config.yaml
model: "sound classifier"
dataset: "short read English sentences (LibriTTS-R)"
train_examples: 26041
gain_aug_db: 10
input: "waveform_16khz"
targets: ["voice"]
num_classes: 2
arch: "tdnn"
norm: "groupnorm"
hidden_act: "celu"
weight_standardization: false
channel_attention: "eca"
depths: [12]
kernel_size: 5
wave_channels: 64
wave_strides: [5, 4, 4, 2]
widths: [320]
label_smoothing: 0.1
loss: "binary_cross_entropy"
init: "torch_default"
optimizer: "muon"
muon_scale: "match_rms_adamw"
learning_rate: 0.0017
momentum: 0.85
nesterov: false
orthogonalizer: "newton_schulz_5"
adamw_lr_other_params: 0.00086
max_steps: 7600
batch_size: 64
epochs: 18.7
lr_schedule: "wsd_sqrt"
decay_fraction: 0.4
final_lr_fraction: 0
warmup_steps: 150
weight_decay: 0.08
adamw_weight_decay_other_params: 0
Rows from block 8, named by matrix and row number. Each number is 50 + 12 x the weight over its row's rms, rounded and kept within 0 to 99. All counts start at 0. After the name is the row's rms in percent of the matrix's.
# conv: width-5 conv, dilation 2 (model.blocks.8.conv.weight, 320x320x5), inputs 200-219, a 5 kernel for each
conv.52 081:55 32 51 43 59 28 56 50 40 54 64 56 56 47 62 26 36 45 49 50 28 31 55 42 35 44 45 42 72 56 45 19 36 28 37 45 51 47 43 44 41 43 49 44 37 37 70 58 59 63 51 63 43 32 42 30 39 60 59 40 54 30 79 31 51 40 38 38 48 54 46 44 50 68 43 41 50 53 43 48 28 93 15 41 47 32 56 46 59 54 52 47 58 31 43 27 50 38 46 57
conv.53 050:59 65 61 55 64 44 30 45 31 25 83 55 49 65 43 38 26 41 31 58 51 31 47 30 35 59 53 34 45 65 42 50 44 47 59 46 39 44 35 57 60 41 40 20 50 46 50 52 62 65 65 51 64 64 56 55 54 44 39 41 43 57 52 49 47 60 60 48 25 35 43 29 39 55 40 43 43 21 40 52 38 45 37 45 47 50 70 51 37 58 29 42 58 45 58 50 36 44 31 58
conv.54 095:52 43 52 51 56 28 53 61 58 51 78 76 91 82 62 47 69 69 57 44 41 40 44 47 48 55 45 44 52 49 47 44 43 39 34 59 55 41 51 51 55 51 44 45 48 49 35 41 30 34 45 44 43 30 36 51 48 50 60 54 62 49 52 48 55 62 56 54 52 60 55 32 38 43 44 45 49 44 51 45 47 59 57 48 41 68 50 56 65 53 44 51 64 45 51 52 46 59 48 47
conv.55 068:50 74 64 53 46 42 53 58 70 58 43 62 60 48 43 45 38 28 24 44 47 48 56 39 42 40 44 43 56 51 37 38 51 43 39 32 53 44 45 63 45 43 57 45 43 51 56 72 53 52 32 45 48 59 53 67 50 40 36 34 43 56 54 58 48 43 44 50 46 53 51 43 52 51 46 56 64 58 51 47 49 43 63 47 81 58 55 45 54 48 41 36 47 41 43 47 43 46 34 61
conv.56 087:27 40 56 41 78 51 62 39 43 64 72 30 15 61 54 39 72 65 71 62 16 41 51 31 43 42 40 57 55 41 70 38 47 44 54 44 48 50 64 39 64 32 37 44 43 50 50 55 61 58 60 57 60 50 48 56 50 50 48 59 45 68 43 53 45 42 47 47 40 35 20 28 59 56 64 54 46 47 51 51 60 37 66 47 52 72 42 44 55 64 43 38 41 50 48 54 46 62 57 40
conv.57 141:48 32 26 34 43 63 51 37 47 52 62 61 58 63 37 35 18 44 62 17 53 34 45 65 52 50 55 44 53 50 55 58 75 65 90 56 57 41 26 31 67 67 72 70 79 46 52 34 48 55 53 55 41 40 49 47 52 46 34 37 41 25 27 37 44 45 36 40 43 47 71 55 46 51 59 55 54 39 37 35 59 50 51 51 64 46 56 64 50 59 70 67 99 85 68 50 38 49 47 49
conv.58 110:32 55 65 56 40 39 43 44 54 37 25 60 57 44 29 57 53 64 52 44 27 43 56 50 35 43 34 41 58 42 68 67 73 67 51 34 47 46 43 32 69 69 78 60 49 60 48 43 48 37 53 33 43 39 43 68 43 46 51 37 48 58 57 61 52 51 64 51 59 58 43 50 40 55 68 56 43 51 49 36 57 72 63 42 38 90 59 68 59 81 57 61 50 51 37 52 64 52 43 49
conv.59 126:50 52 54 49 50 52 58 50 34 31 51 38 48 54 46 62 46 51 57 22 69 43 38 45 46 54 59 51 38 46 41 32 37 60 59 57 52 45 53 67 51 29 34 45 43 41 48 57 52 56 56 43 54 61 53 52 51 48 39 42 57 65 43 26 34 38 56 67 59 40 58 69 51 33 29 47 41 41 45 51 53 54 54 62 60 68 54 46 54 65 45 38 46 52 42 49 49 46 32 48
conv.60 127:50 51 48 52 24 33 37 58 70 68 44 52 50 33 48 49 20 26 64 79 45 63 22 55 50 56 59 54 62 43 55 44 47 54 45 56 49 60 47 50 46 34 50 38 52 60 56 49 54 45 42 47 62 65 44 50 49 62 63 42 61 33 68 56 51 56 52 58 78 53 54 59 38 48 39 62 56 61 52 63 23 52 37 50 22 56 50 35 46 51 69 42 46 52 42 43 52 40 53 38
conv.61 063:22 44 49 41 52 62 55 50 52 68 51 60 40 59 67 47 76 39 41 46 68 47 37 40 51 51 66 54 45 50 39 58 48 48 40 55 71 49 58 78 52 61 48 49 34 49 58 55 54 49 52 44 46 40 55 59 51 59 44 55 43 44 46 25 61 42 49 56 42 53 45 68 62 47 56 66 65 54 51 55 49 53 28 27 46 44 66 35 53 29 47 65 61 45 55 19 44 52 52 40
conv.62 063:43 56 41 37 45 28 35 50 50 36 60 67 76 69 37 12 42 37 28 37 39 36 39 50 43 49 47 51 52 56 49 48 51 49 65 47 55 44 43 36 45 38 35 48 49 62 60 45 61 59 74 60 66 65 30 35 51 61 48 35 30 45 66 45 38 45 37 46 50 51 52 47 71 61 52 66 55 45 49 46 68 32 58 40 42 67 53 49 51 49 49 50 50 53 53 49 31 52 45 30
conv.63 103:36 36 42 43 51 61 55 48 70 54 67 68 80 81 86 43 34 48 43 44 48 47 44 48 55 48 49 49 42 46 33 55 53 49 44 51 59 65 50 60 46 55 59 49 37 44 43 51 50 28 45 47 48 62 50 49 66 45 47 58 42 58 39 75 60 50 31 47 70 68 28 39 54 32 62 52 58 50 61 57 40 23 50 38 32 51 29 53 63 54 31 44 58 33 43 56 35 22 45 40
conv.64 130:54 56 54 49 45 51 54 67 58 57 43 60 57 63 53 38 59 65 99 99 29 33 64 85 88 61 58 55 49 50 66 63 55 27 30 58 58 50 50 53 60 61 68 52 47 63 58 57 53 43 62 59 72 56 46 52 47 51 49 54 46 42 49 56 41 53 43 43 38 40 51 52 60 51 44 58 46 57 50 63 49 41 47 46 49 48 50 50 45 37 71 79 71 64 58 48 53 54 55 47
conv.65 075:51 43 44 42 34 37 20 23 46 53 70 73 71 33 60 32 39 40 16 38 55 56 39 44 43 60 65 51 54 52 47 42 49 55 56 39 52 60 59 53 42 32 50 53 47 47 47 45 52 55 68 75 49 48 48 41 51 41 47 64 33 31 53 65 62 49 50 54 58 48 64 57 36 42 45 37 40 51 44 50 43 47 53 62 54 58 52 76 63 57 54 52 51 44 29 65 62 46 41 50
conv.66 152:49 48 56 52 47 20 50 57 57 39 42 60 75 59 44 48 73 50 52 75 77 80 77 55 41 45 49 50 52 42 56 49 57 61 51 22 51 48 56 42 45 44 44 43 34 28 49 51 45 50 40 50 47 56 50 35 42 56 55 47 44 30 45 31 40 49 60 58 50 40 45 50 47 46 40 24 39 58 60 42 39 45 43 46 50 48 46 58 55 45 53 65 48 37 54 46 54 40 43 37
conv.67 145:44 44 35 40 45 27 48 62 52 53 41 53 54 52 47 73 81 63 50 42 57 79 63 82 76 48 43 53 48 51 61 49 35 33 26 55 48 41 61 51 72 52 33 48 41 49 41 49 43 36 58 57 63 58 57 44 41 50 43 41 46 66 48 57 63 62 60 44 40 53 66 56 57 42 45 59 54 55 56 60 57 69 57 50 42 62 58 40 40 47 64 51 58 74 61 61 60 39 50 54
conv.68 113:54 54 53 45 54 55 43 42 72 58 56 49 50 52 49 43 30 37 29 37 34 53 31 44 41 47 41 67 51 42 36 37 41 51 38 52 61 37 65 58 52 49 33 46 47 68 53 57 48 49 69 52 55 75 61 48 56 40 47 60 32 84 34 26 95 56 56 54 57 59 46 33 75 48 47 56 58 54 57 56 70 31 38 62 55 45 42 26 41 40 39 42 43 44 53 43 43 32 50 77
conv.69 124:57 61 48 40 53 44 51 47 39 41 61 39 78 53 45 70 65 38 27 48 32 38 37 32 54 58 54 45 48 51 46 49 59 57 51 52 61 52 52 55 31 46 64 51 55 41 62 40 44 58 42 48 49 36 58 47 55 48 46 43 59 29 77 46 46 41 39 40 40 49 69 63 41 60 47 44 38 45 52 48 56 68 34 44 69 74 71 53 66 54 62 40 45 43 45 65 48 34 35 51
conv.70 099:46 39 46 46 53 61 54 53 57 54 32 33 30 55 59 46 57 49 54 74 51 43 56 63 57 46 45 55 51 49 35 37 49 37 52 46 50 46 56 64 36 33 45 41 29 53 52 43 49 43 34 35 32 41 54 36 30 48 53 65 41 57 62 61 59 38 41 36 38 56 48 48 62 48 70 40 35 40 35 39 58 50 46 36 32 42 28 18 27 29 35 39 51 61 61 48 46 33 47 47
conv.71 065:61 58 47 47 61 59 61 43 44 78 36 47 69 47 68 21 40 42 54 37 45 52 49 54 49 48 37 32 47 44 46 48 43 47 48 64 39 49 49 44 45 44 43 43 30 60 62 52 47 65 48 62 68 37 66 29 49 46 43 59 48 47 65 35 40 32 31 41 24 39 42 54 36 57 51 43 49 45 35 52 50 47 37 34 54 32 38 37 38 41 47 40 34 31 46 58 41 37 23 36
conv.72 093:51 39 53 51 59 36 47 47 46 44 51 55 82 68 43 31 43 43 43 51 49 53 58 53 65 54 65 60 61 62 79 45 72 66 60 63 60 56 60 49 65 36 57 40 55 54 52 54 48 36 49 40 52 56 49 52 47 54 54 52 51 41 41 42 55 76 61 36 53 77 60 49 53 54 50 50 66 58 51 51 22 35 31 48 51 67 58 70 58 59 58 52 48 50 62 52 34 42 58 61
conv.73 082:53 50 60 47 49 43 36 55 62 63 19 47 43 46 44 70 96 85 51 22 57 58 50 59 48 51 49 52 43 45 65 66 67 61 56 43 45 60 51 49 57 49 43 57 61 44 52 50 60 60 66 66 43 50 42 56 57 62 51 51 20 28 46 58 48 41 37 31 22 35 60 58 68 58 41 59 66 62 51 46 49 51 48 50 48 66 52 34 48 34 62 67 61 59 54 48 50 44 51 40
conv.74 067:60 77 68 48 44 56 53 57 47 60 17 38 63 70 61 54 57 12 29 46 43 41 52 44 31 49 62 48 48 42 75 60 46 49 40 55 43 43 43 58 47 41 42 40 40 45 68 59 34 41 55 59 59 62 66 47 51 55 56 55 42 54 51 52 52 47 57 42 33 51 35 42 49 41 60 38 51 52 42 56 54 53 50 50 37 47 43 36 26 38 53 60 53 45 42 50 57 53 56 37
conv.75 080:42 32 48 56 53 51 51 45 51 55 74 53 42 72 54 49 43 27 44 46 55 37 34 25 49 38 45 42 57 57 54 61 52 38 32 38 51 46 35 45 36 42 47 40 56 52 42 46 34 51 64 54 50 54 48 46 52 53 64 61 51 56 70 59 56 50 60 56 62 73 75 54 47 60 69 45 45 41 53 63 75 45 34 35 57 43 47 37 44 48 60 49 41 47 40 51 47 52 51 55
conv.76 087:43 52 59 62 71 61 56 38 42 44 52 44 46 29 23 42 41 57 54 44 53 63 48 57 64 45 50 59 64 57 62 64 61 65 52 40 41 45 38 38 60 49 43 53 52 49 44 55 39 43 60 50 55 53 50 50 54 62 51 40 41 58 78 72 41 50 61 80 84 68 57 46 60 83 98 64 58 53 53 58 46 54 61 55 61 41 47 62 55 50 55 43 51 60 45 35 38 36 53 57
conv.77 142:57 52 40 46 60 56 46 59 40 46 53 59 47 42 64 56 48 41 36 51 52 55 39 42 55 56 42 50 38 56 50 45 42 48 49 46 48 57 57 50 46 42 41 36 37 42 38 60 46 42 58 58 62 67 44 60 52 40 44 36 74 42 25 68 61 67 56 58 53 54 42 77 39 41 80 63 55 54 49 49 54 61 51 57 53 57 78 50 43 67 54 54 40 46 63 59 52 47 49 54
conv.78 054:43 67 58 67 46 47 48 46 50 48 36 42 64 65 53 16 31 44 30 20 37 40 55 39 21 48 66 61 33 52 34 45 39 33 29 53 43 49 48 44 32 34 46 41 42 70 47 50 52 60 49 72 59 51 60 54 61 59 56 50 43 50 36 67 44 55 54 44 49 43 29 36 49 44 39 45 45 43 55 52 41 60 34 34 44 50 47 43 41 46 46 31 50 41 35 51 63 46 68 44
conv.79 094:44 53 41 44 53 43 35 58 45 60 52 52 82 75 45 45 44 43 58 40 37 44 41 51 63 72 61 48 42 49 63 46 60 59 62 51 46 62 41 56 37 37 51 45 59 56 43 45 33 46 47 50 55 39 42 47 50 48 58 58 39 49 45 67 64 65 48 46 41 79 60 62 55 44 60 63 68 67 46 55 64 56 52 42 35 49 37 78 85 43 41 27 16 46 77 56 52 34 25 40
conv.80 096:27 44 47 50 45 58 55 39 37 29 64 35 31 44 49 57 52 42 45 67 64 57 51 42 46 57 47 55 51 58 56 38 26 45 69 67 55 62 50 56 57 54 50 58 50 49 52 65 57 62 40 45 52 50 49 39 59 52 39 50 38 46 73 53 40 47 44 59 60 72 66 59 59 56 69 61 53 58 46 42 53 58 53 50 65 25 30 34 41 45 39 31 34 49 39 43 60 51 56 48
conv.81 097:53 44 56 53 52 53 48 43 35 45 36 70 36 59 49 51 67 23 55 62 82 57 35 44 34 46 42 50 61 42 50 54 58 43 36 38 45 47 43 47 44 59 60 70 54 45 50 48 39 31 45 45 64 68 52 51 55 48 46 42 47 43 53 40 48 57 51 46 45 31 55 50 36 45 48 44 47 48 53 45 22 09 35 37 47 44 38 36 23 53 41 57 55 76 39 35 46 44 48 43
conv.82 125:66 45 59 64 41 55 42 45 58 68 36 73 35 36 37 47 64 63 48 43 68 59 56 49 56 52 59 55 50 47 39 54 57 49 57 54 57 57 62 49 46 47 40 50 49 45 58 57 47 34 47 38 48 50 52 51 55 43 43 57 67 81 67 63 47 56 52 59 69 58 60 44 47 55 56 65 53 54 39 38 53 51 69 74 51 56 73 83 77 75 62 41 44 52 55 49 42 66 62 59