Rows from block 8 of a small sound classifier, named by matrix and row number. Each number is 128 + 32 x the weight over its row's rms, rounded and kept within 0 to 255. All counts start at 0.
After each channel's rows are labels from the 100 clips, of 14976, where the channel reaches its highest value: "top examples" is what is common among them; "loudest band" is the band of the loudest frequency at the time of the peak. Only what is clearly more common there than usual is listed. The data: short read English sentences (LibriTTS-R).
# conv: width-5 conv, dilation 2 (model.blocks.8.conv.weight, 320x320x5, each kernel summed), inputs 240-319

conv.235 [216 146  84 128 144 153 168 132 134 139 152 143 153 169 135 204 110 172 155 135 151 133 158 129 172 159 148 103  87 187 126  59 146 132 119 153 156 145 172 161 159 122 140 126 201 203 109 174 157 139 145 111  61 187 148 159 131 136 156  87  85  98 114 146 127 145 121 176  80 126 136 120  75 103  90 129 160 116 153 141]
top examples: voice: female
loudest band: 4000 to 8000 Hz

conv.47 [ 89 122 128 192 110 122 123 135 125  89 134 134 122 101 104 105 148 140  96 165 127 109 129 155 100 196  17 142 195  97 134 144 101  94 153 132 142 169 121 162 133 136 166 116 135 156 108 149 112 118 142 141 142 132 139 140 153 112 171 148 171 108 135 124 128 143 127 170 197 130 113 113  75 147  95  89 185  99 110  83]
top examples: voice: male
loudest band: 250 to 500 Hz

conv.10 [142 176 121 133  94  77  64  84 149 150  74 160  94  96 114  64 105  79 171 151 111 113  87 141 182 114 108 126 118  60 123 120 156 117  87 142  95  91 123 101 124 132 111 132 188  84 131  99  88 139 132  97 132  82 107 105  78 102  98 119 106 124 180 114 110 108 144 102 141 137 117 124 111 113 160 183 105 102  94  57]
top examples: voice: female
loudest band: 4000 to 8000 Hz

conv.171 [136 155 229 144 113 125  91 121 166  77 157 170 153 107  96 157 152 124 105 168 135 109 141 132  74 134  26 116 143 110 119 113  93 114  84 129 135 123 155 144 142 125  85 131 171 150 145 146 127 184 142 137  96 132  93 131 140 108 163 135 120 136 154 125 134 121 105 162 155 116 104 130  62  81 125 199 139 111 150 120]
top examples: voice: male
loudest band: 250 to 500 Hz

conv.193 [178 130  98 152 209 164 219 125 169 203 146 118 126 136  96 156 132 151 137  80 109 137 134 113 150  91 153  90  92 180 107  90 140 123  94 135  94 133 145  93 169 121 163 168 152 143 190 125 136 170 175  72 111 143 154 126 118 152 218 162  98 128 166 110 129 104  98 115  65  91 178 136  96 115 160 114 194  95 118 206]
top examples: voice: female
loudest band: 4000 to 8000 Hz

conv.118 [148 165 142 157 209 157 159 133 110 200 142 120 161 174 116 176 137 119 171  99 179 133 115 104 163  66 105 134 109 174 125 101 126 123 139 120 176 167 166 116 166  84  51  88 121 147 114 113 135 120  96 119  35 121 152 139 138 124 148 122 102 140 141 137 140 133 103 150 125 127 165 101 144  51 131 126 151 155 175 142]
top examples: voice: female
loudest band: 4000 to 8000 Hz

conv.238 [130 169 104 114 159 123 160 104  91 169 147  90 132 144  68 176 124 117 162 152 173 145 154 165 140 137 123 149  83 213 149 131 162 150 129 175 121 138 130 168  96 135 107  73 176 144  53 163 110 139 140 117  88 156 108 143 156 109 138  97  98 160 145 137 169 116 101 110 101 153 164 152  95  77 149 160 117 173 177 157]
top examples: voice: female
loudest band: 4000 to 8000 Hz

conv.34 [152  28 133  97 153 119 172 103 154 231 151 155 145 102 148 139  94 181 125 103 152 111 195 102 122  96 105  74  60 147 104 127 127 114  82 155 169 169 156  96 142 110 145 188 154 130 197 160 133 139  83 119  85 154 165 129 143 124 130  99 144 140 157 107 147 123 190 127 100 186  95 125 104 131 168 111 134 175 135 148]
top examples: voice: female
loudest band: 4000 to 8000 Hz

conv.126 [133  25  56 166 159 149 137 143 145 219 131 147 151 154 139  85 146 146 107  88 119 144 201 120 193 114 178  90 173 136 105 120 151 146 174 156 114 153 146 112 148 156 125 174 130 148  93 108 175 165 104 109  11 107 103 122 127 141 108 128 114  84 164  99 159 114 122 108  88 128 141 115 123 120 168 132  63 105  87 129]
top examples: voice: female
loudest band: 4000 to 8000 Hz

conv.48 [163 138 116  99 170 153 184 143 163 204 130 120 130 144 150 123 132 145 201  82 143 110 174 202 127 104 116 149 159 160  98 115 118 151  90 142 149 130 115 150 141 106 109 138 181 134 166 139  97 186  98 159 136 153 133 145 106 190 152  72  95 154 100 114 117 116 175  96 107  96 121 176 129 140 158 181 131 151 132 145]
top examples: voice: female
loudest band: 4000 to 8000 Hz

conv.45 [117 167 166 226  73 172  91 182 121  69 172 123 120 115 196  74 187 143 168 145  90 164 121 173 142 130 144  80 118 127 192  55  56 159 170 102 145 116 140 128 107 115 136  54  88 108 117 174 112  83 129 126 107 133  82 149 161 114 131 146 126  88 102 135 128  67 117 138 161 120  94 101  94 140 122 169 140  38  95 148]
top examples: voice: male
loudest band: 250 to 500 Hz

conv.190 [199 160 167 153 160 158 190 141 140 175 153 144 144 160 130 154 145 170 127  92 168 126 120 121 115 155 149 134 103 183  91  82 204 128 102 188 174 195 191 106 175  89  95 147 195 161 169 146 128 185 115 121  71 123 143 137 132 134 221 180 154 110 117 117 131 111 161 130  96 141 159 131 103 124 182 200 161  96 141 164]
top examples: voice: female
loudest band: 4000 to 8000 Hz

conv.313 [167 161  52  84 197 146 163 138 155 255 113 168 136 144 140 155 155 167 187  98 152 106 129 118 177  70  95 133 120 108  78 102 162 144 149 152 132 180 159 104 149 118 112 154 173 129 125 100 139 177 129 131 158 145 139 110  97 148 196 116  76 150 102 138 113 165 117 120 124 159  99 161 126 101 159 112 144 118 167  72]
top examples: voice: female
loudest band: 4000 to 8000 Hz

conv.39 [ 73 168 165  93 136 135 134 118 108 126 153  91 135 147 145 153 118 109 101 139  89 100 117 138  90 149 127 128 126 119 133 144 110 113  88 183 146 121  74 130 108 119 136 149 126 132 152 166 106 122 151 163  98  67 102 164 131 102  84 139 143 133 152  89 131 133 142 145 144 156 144 130 155 105 115 108 147 189 159 165]
top examples: voice: male
loudest band: 4000 to 8000 Hz

conv.304 [136 149  74 137 129 163 155 166 135 243 133 145 103 127 145 170 157 135 186 118 176  97 136 133 166 107 156 162 125 164 105 128 190 138 140 214  94 189 185  97 149 118 142 129 103 134 144 156 111 187 103 169  98 140 139 137 143 175 167 127 133 111 106 152 107 135 120 106 118 143 113 179 109  82 163 217 102 106 139 109]
top examples: voice: female
loudest band: 4000 to 8000 Hz

conv.312 [185 172  50  95 163 150 178 127 138 234 141 178 115 161 101 239 166 175 205  69 155  96 143  88 142 122 127 114 124 167  56 116 156 168 126 123  99 174 156  94 135 117 140 145 141 146 163 134 133 165 125 152 105 156 150 142 151 134 207 121  99  87  94 171 114 159 111 113 107 139 107 148  94  94 138 109 131 135 112 174]
top examples: voice: female
loudest band: 4000 to 8000 Hz

conv.223 [100 132 154 151  92 163 118 149 128 122 174 131 149 124 111 137 162 112 110 156 130 111 116 126 130 185  58  99 117 110 165  87  84 135 134 128 157  85 130 122 123 157 128 115 156 177 109 148 167 127 160 122  95 157 124 117 168 158 129 102 107 128  91 129 162 133 112 119 125 152  95  36  38 133 141 150 182 140 125  92]
top examples: voice: male
loudest band: 250 to 500 Hz

conv.178 [124 144  57 131 110  86 126 112  94 183 100 117 124 132  84 145  70  86 114  89 102  90 149 106 100  63 117 126 117 152 105 132 118 124 100  46 133 190 106 114  85 137 139 119 152 104 114 119 173 128 103 111  92 133 104 118 140 176 197 144  97 150  90 119 131 116 129 129  99 156 119 154 130 109 141 156 107 206 115 184]
top examples: voice: female
loudest band: 4000 to 8000 Hz; 2000 to 4000 Hz

conv.248 [ 72 123 164 142 112 130  90 130 157 131 118 151 158  79  97 114  83 124  99 148 119 179 125 147  68 110 135 162 147 142 138 150 108 160 146 123 142  89 103 169 130 182  78 168 107 125  89 174  62 120 109 124  94 113 126 122 129  62 114  81 136 168 126 133 114 155 117 108 187 129 131 126 109  78 111  92  98 126 148 110]
top examples: voice: male
loudest band: 250 to 500 Hz

conv.262 [102 128 116 138 123 117 113 137 114 149 135 128 133 130 120 196 150 138 126 139 109 168  96 155 125  74 142 142 132 117 111 164 126  89 154 114 112 124 112 152 108 155 143 142  99 136  90 119 156 133 131 122 211 208 186 140 161 140 122 137 141 110  59  84 146 126  74 115 151 131 113 122 197  92 142 125 160  99 136 129]
top examples: voice: male
loudest band: 250 to 500 Hz

conv.131 [178  60 116 135 201 122 113 121 148 175 122 142 126 103 131 144 190 132 144 144 187 105 190 135 137 109 113 189 173 145  87 112 185 150 150 158 116 155 175 107 137 110 145 202 194 129 131  99 125 135  91 153  93 144 131 127 123 119 175 128 122 125 181 126 141 101 115 123 110 130 104 102 106 107 181 130  83  94 145  87]
top examples: voice: female
loudest band: 4000 to 8000 Hz

conv.148 [ 48 218 170 152  44 141  71 140 104 211 143 163 124 116 115 132 172 104 142 127 112 139 100 100 111 130 128 122 133 152 103 110 123 136 147 112 181 170 151 135 133 139 103  89 201 147 140 137 129 125  95 154 124 118 117 120 161 125 117 117 129 116 109 137 134 142 124 154 153 141 139 122 109 176 145 138 155 111 138  44]
top examples: voice: female
loudest band: 4000 to 8000 Hz; 2000 to 4000 Hz

conv.38 [113  98 139 165 106 115  89 115 138  74 110 117 126 127 144 163  38 103 106 136 139 127 147  96  98 105 115  73  96  95 130 157 151 139 118 117 127  57  61 127 154 145 120 153 112 112 115 186 115 167 147 129 148  90 126 140 115 147  84 142 140 121 186 156 133 112 155 112 145 152 159  95  80 145  98  59 111 194 120 144]
top examples: voice: male
loudest band: 250 to 500 Hz

conv.226 [152 118  53 141 137 151 115 119 153 166 123 142 120  78  79 149 100 124 121  83 198 155 148 148 125  66 114  95 102 103 165  96 136 152 123 140 141 135 110 170 127 112 158 129 171 142 135 124 111 104 131 129 136 143 186 164 134  65 102 114 142 108 146  99 103 120 117 126  85 127 145 166 136 134 130 153 120 119 150 100]
top examples: voice: female
loudest band: 4000 to 8000 Hz; 2000 to 4000 Hz

conv.257 [175  54  94 101 165 126 138 127 174 138 159 151 156 128 145 140  60 124 174 101 135 168 149 151 150 142 118 127 142 122  92 160 143 121  90 145  76 124 126 131 230 126 118 175 191 155 194 124 128 202 125 133  64 139 155 143 145 169 153  95 110 189 195 169 137 151 218 114 120 127 153 133 129 108 107  87 160 160  98 136]
top examples: voice: female
loudest band: 4000 to 8000 Hz

conv.206 [193 209 133 126 200 140 166 141 192 192 111 205  88 111 114 152  92 145 121 136 142 146 139 146 175 114 114 130 143  94 140 102 129 119 107  81 113 139 174 132 125  74 122 180 143 116 178 145 125 164 137  58 152 118 152 100 107 127 139 122 116 108 167 137 126 110 141 156 127 105 127  60  82 144 179 109 136 149 110  90]
top examples: voice: female
loudest band: 4000 to 8000 Hz

conv.115 [ 99  66 170 168  91 114 106 111 139  98 118  84 153  95 166 137 187  84 105 178 101 117 105 114 120  92  81 132 134  69  79 115 168 102 147 100 123  88 111 121 111 123 113 182  64 136 136 131 149 101 108 112 129 106 154 138 139  88  40 166 168 123 199 133 178 113 137 166 146 140 157 126 107 143 196  69 150 173 120 104]
top examples: voice: male
loudest band: 250 to 500 Hz

conv.22 [142  55 160  88 148 131 146 153 129 172 138 118 173 113 117 159 117 138 126 142 170  95 169  58 169 118 153 113 138 138 123 170 123  93 138 151 161 145 148 122 165 123 107 191 172 144 179 130 138 179  68 158  78 136 141 136 151 195 166 116 184 120 173 150 142 136 186 115 168 128 141 105 122 131 174 145 118 180 125  47]
top examples: voice: female
loudest band: 4000 to 8000 Hz

conv.183 [145 121 110 126 172 105 145 118 210 147  94 159 105 107 104 177 108 122 164  72 165 103  98 198 154 161 108 148 118 111  87  79 142 113 105 195 126 133 132 104 171  85 106 109 134 140 214 140  97 142 121 146 130 114 131 104 136 143 172 140 113 178 117 155 109 135 166 101 130 126  70 154  78 113 146 194 169 136 171  50]
top examples: voice: female
loudest band: 4000 to 8000 Hz

conv.263 [102 123 129 140  84 118 111 111 208 117  95 149 126 115  53 144 106 174 188 146 145  81 140 146  85 133  59 147  91 140 147 116 120 146 129 172 124  78 189 157 180 136 116 121 183 102 167  95 107 144 149 156 133 129 109 151 146 137 175  98 114 128 127  85 122 117 175 130 153 138  83  96 129 125  92 168 116 143 111 109]
top examples: voice: female
loudest band: 4000 to 8000 Hz; 2000 to 4000 Hz

conv.37 [119 137 178 152 137 127 119 134 113 119 114  93 112 144 117 140 223 115 119 208 185 187 134  78 140 183 187 125  92 119  95 158 106 148 158 123 122  95 152 152 138 156 154 174 138 138  82 125 129 147 110 129 167 188 169  94 129 122  81 143 121 112 142 127 111  82 114 112 138  88 103 115 148  58 138 101 195 131 122 146]
top examples: voice: male
loudest band: 250 to 500 Hz

conv.149 [133 184 159 178 136 114 102 137 129 245 115 150 119 162 167 134 137 100 194  79 113  48 154 131 183  69 113 119 149 113 146 164 155 118  97 111 161 160 148  82 111 111 106 156 174 109 131 118 154 152 121 100  97 109  77 114 119 152 148 147  92 134 143  77 130 113 137  90  91 118 147 129 103  85 137 226 131 141 146 122]
top examples: voice: female
loudest band: 4000 to 8000 Hz; 2000 to 4000 Hz

conv.142 [131 142 121 160 122 131 162 135  88 185 166 203 146 140 145 183 110 157  91 100 158 140 127 148 171 115 138  84 141 150 132  82 161 119  76 174 122 196 120 127 107 139 134  99  95 148 132 150 125 134 101 150 123 157 126 117 112 125 158 114 135  87  64  89 137 111 148 137  76 117 111 127  90 138  77  66 137 183 128 210]
top examples: voice: female
loudest band: 4000 to 8000 Hz

conv.316 [127 107  41 112 120 146 156 154 147 158 118 182 140 153 146 145  83 165 150  52  88 174 170 156 155 101 111 139  81 160 115  57 109 135 114 147 146 150 133 113 131  88 137 128 148 120  66 130 127 172 126  85 122 135 101 126 117 109 123 132 124 127  90 138 139 108 181 112  91 120 126 167  79 127 113 183 134 133 122 192]
top examples: voice: female
loudest band: 4000 to 8000 Hz

conv.253 [ 93 110 168 150 133 126 111 154 130 138 123 153 129  95  88 135  86 128 141 113 128 144 142 145 106  83 127 142 117 153 154 143 129 123 134 152 145 134 133 171 119 139  99 113 100 132 111 139 108 109 130 165  78  87 136 136 109 130 102  94 116 135  78 126 154 136  99 125 188 144  99 108  89  97 111 136  94 136 129  67]
top examples: voice: male
loudest band: 4000 to 8000 Hz; 2000 to 4000 Hz

conv.70 [155 170 122 159 191  98 120 130 163 187  96 114  75 120 134 137  98 137 125  88 140 118 144 131 122 116  95 177 149  93 121 130 134 104 112 130 102 118 137 124 180 130 124 180 202 115 166 120 108 219 157  94 127  86 113 104 109 162 180 151 104 134 161  92 114  69 122 110 143 110 106 109 130  97  96  93  92 118  73 131]
top examples: voice: female
loudest band: 4000 to 8000 Hz; 2000 to 4000 Hz

conv.219 [155 175  97 159 164 115 127  99 150 193  94 151 117 129 128 103  67 116 161  73 129 114 165  92 142  70 165 107 101  98 146 132 150 115  99 109  82 113 139 120 174  69 108 153 203  84 121 114  83 158 200 115 127 111 125 109  71 167 177  92  85 135 163  96 131  76 176 139  78 116 126 132 116  93 141 140 120 151 100 159]
top examples: voice: female
loudest band: 4000 to 8000 Hz; 2000 to 4000 Hz

conv.43 [146 187 122 179 156 147 145 137 132 166 168 154 117 132 115 173 181 154 190  91 212 145  79 118 196 157 145  97 145 176 108 136 171 144 129 154 159 174 184 125 150  74 130 108 149 159 163 137 106 157  65 109  85 161 172 140 164 115 157 113  99  83  77 109 130 158 120 147 120 118 147 155 150 126 146 139 160  62 110 106]
top examples: voice: female; the word "you"
loudest band: 4000 to 8000 Hz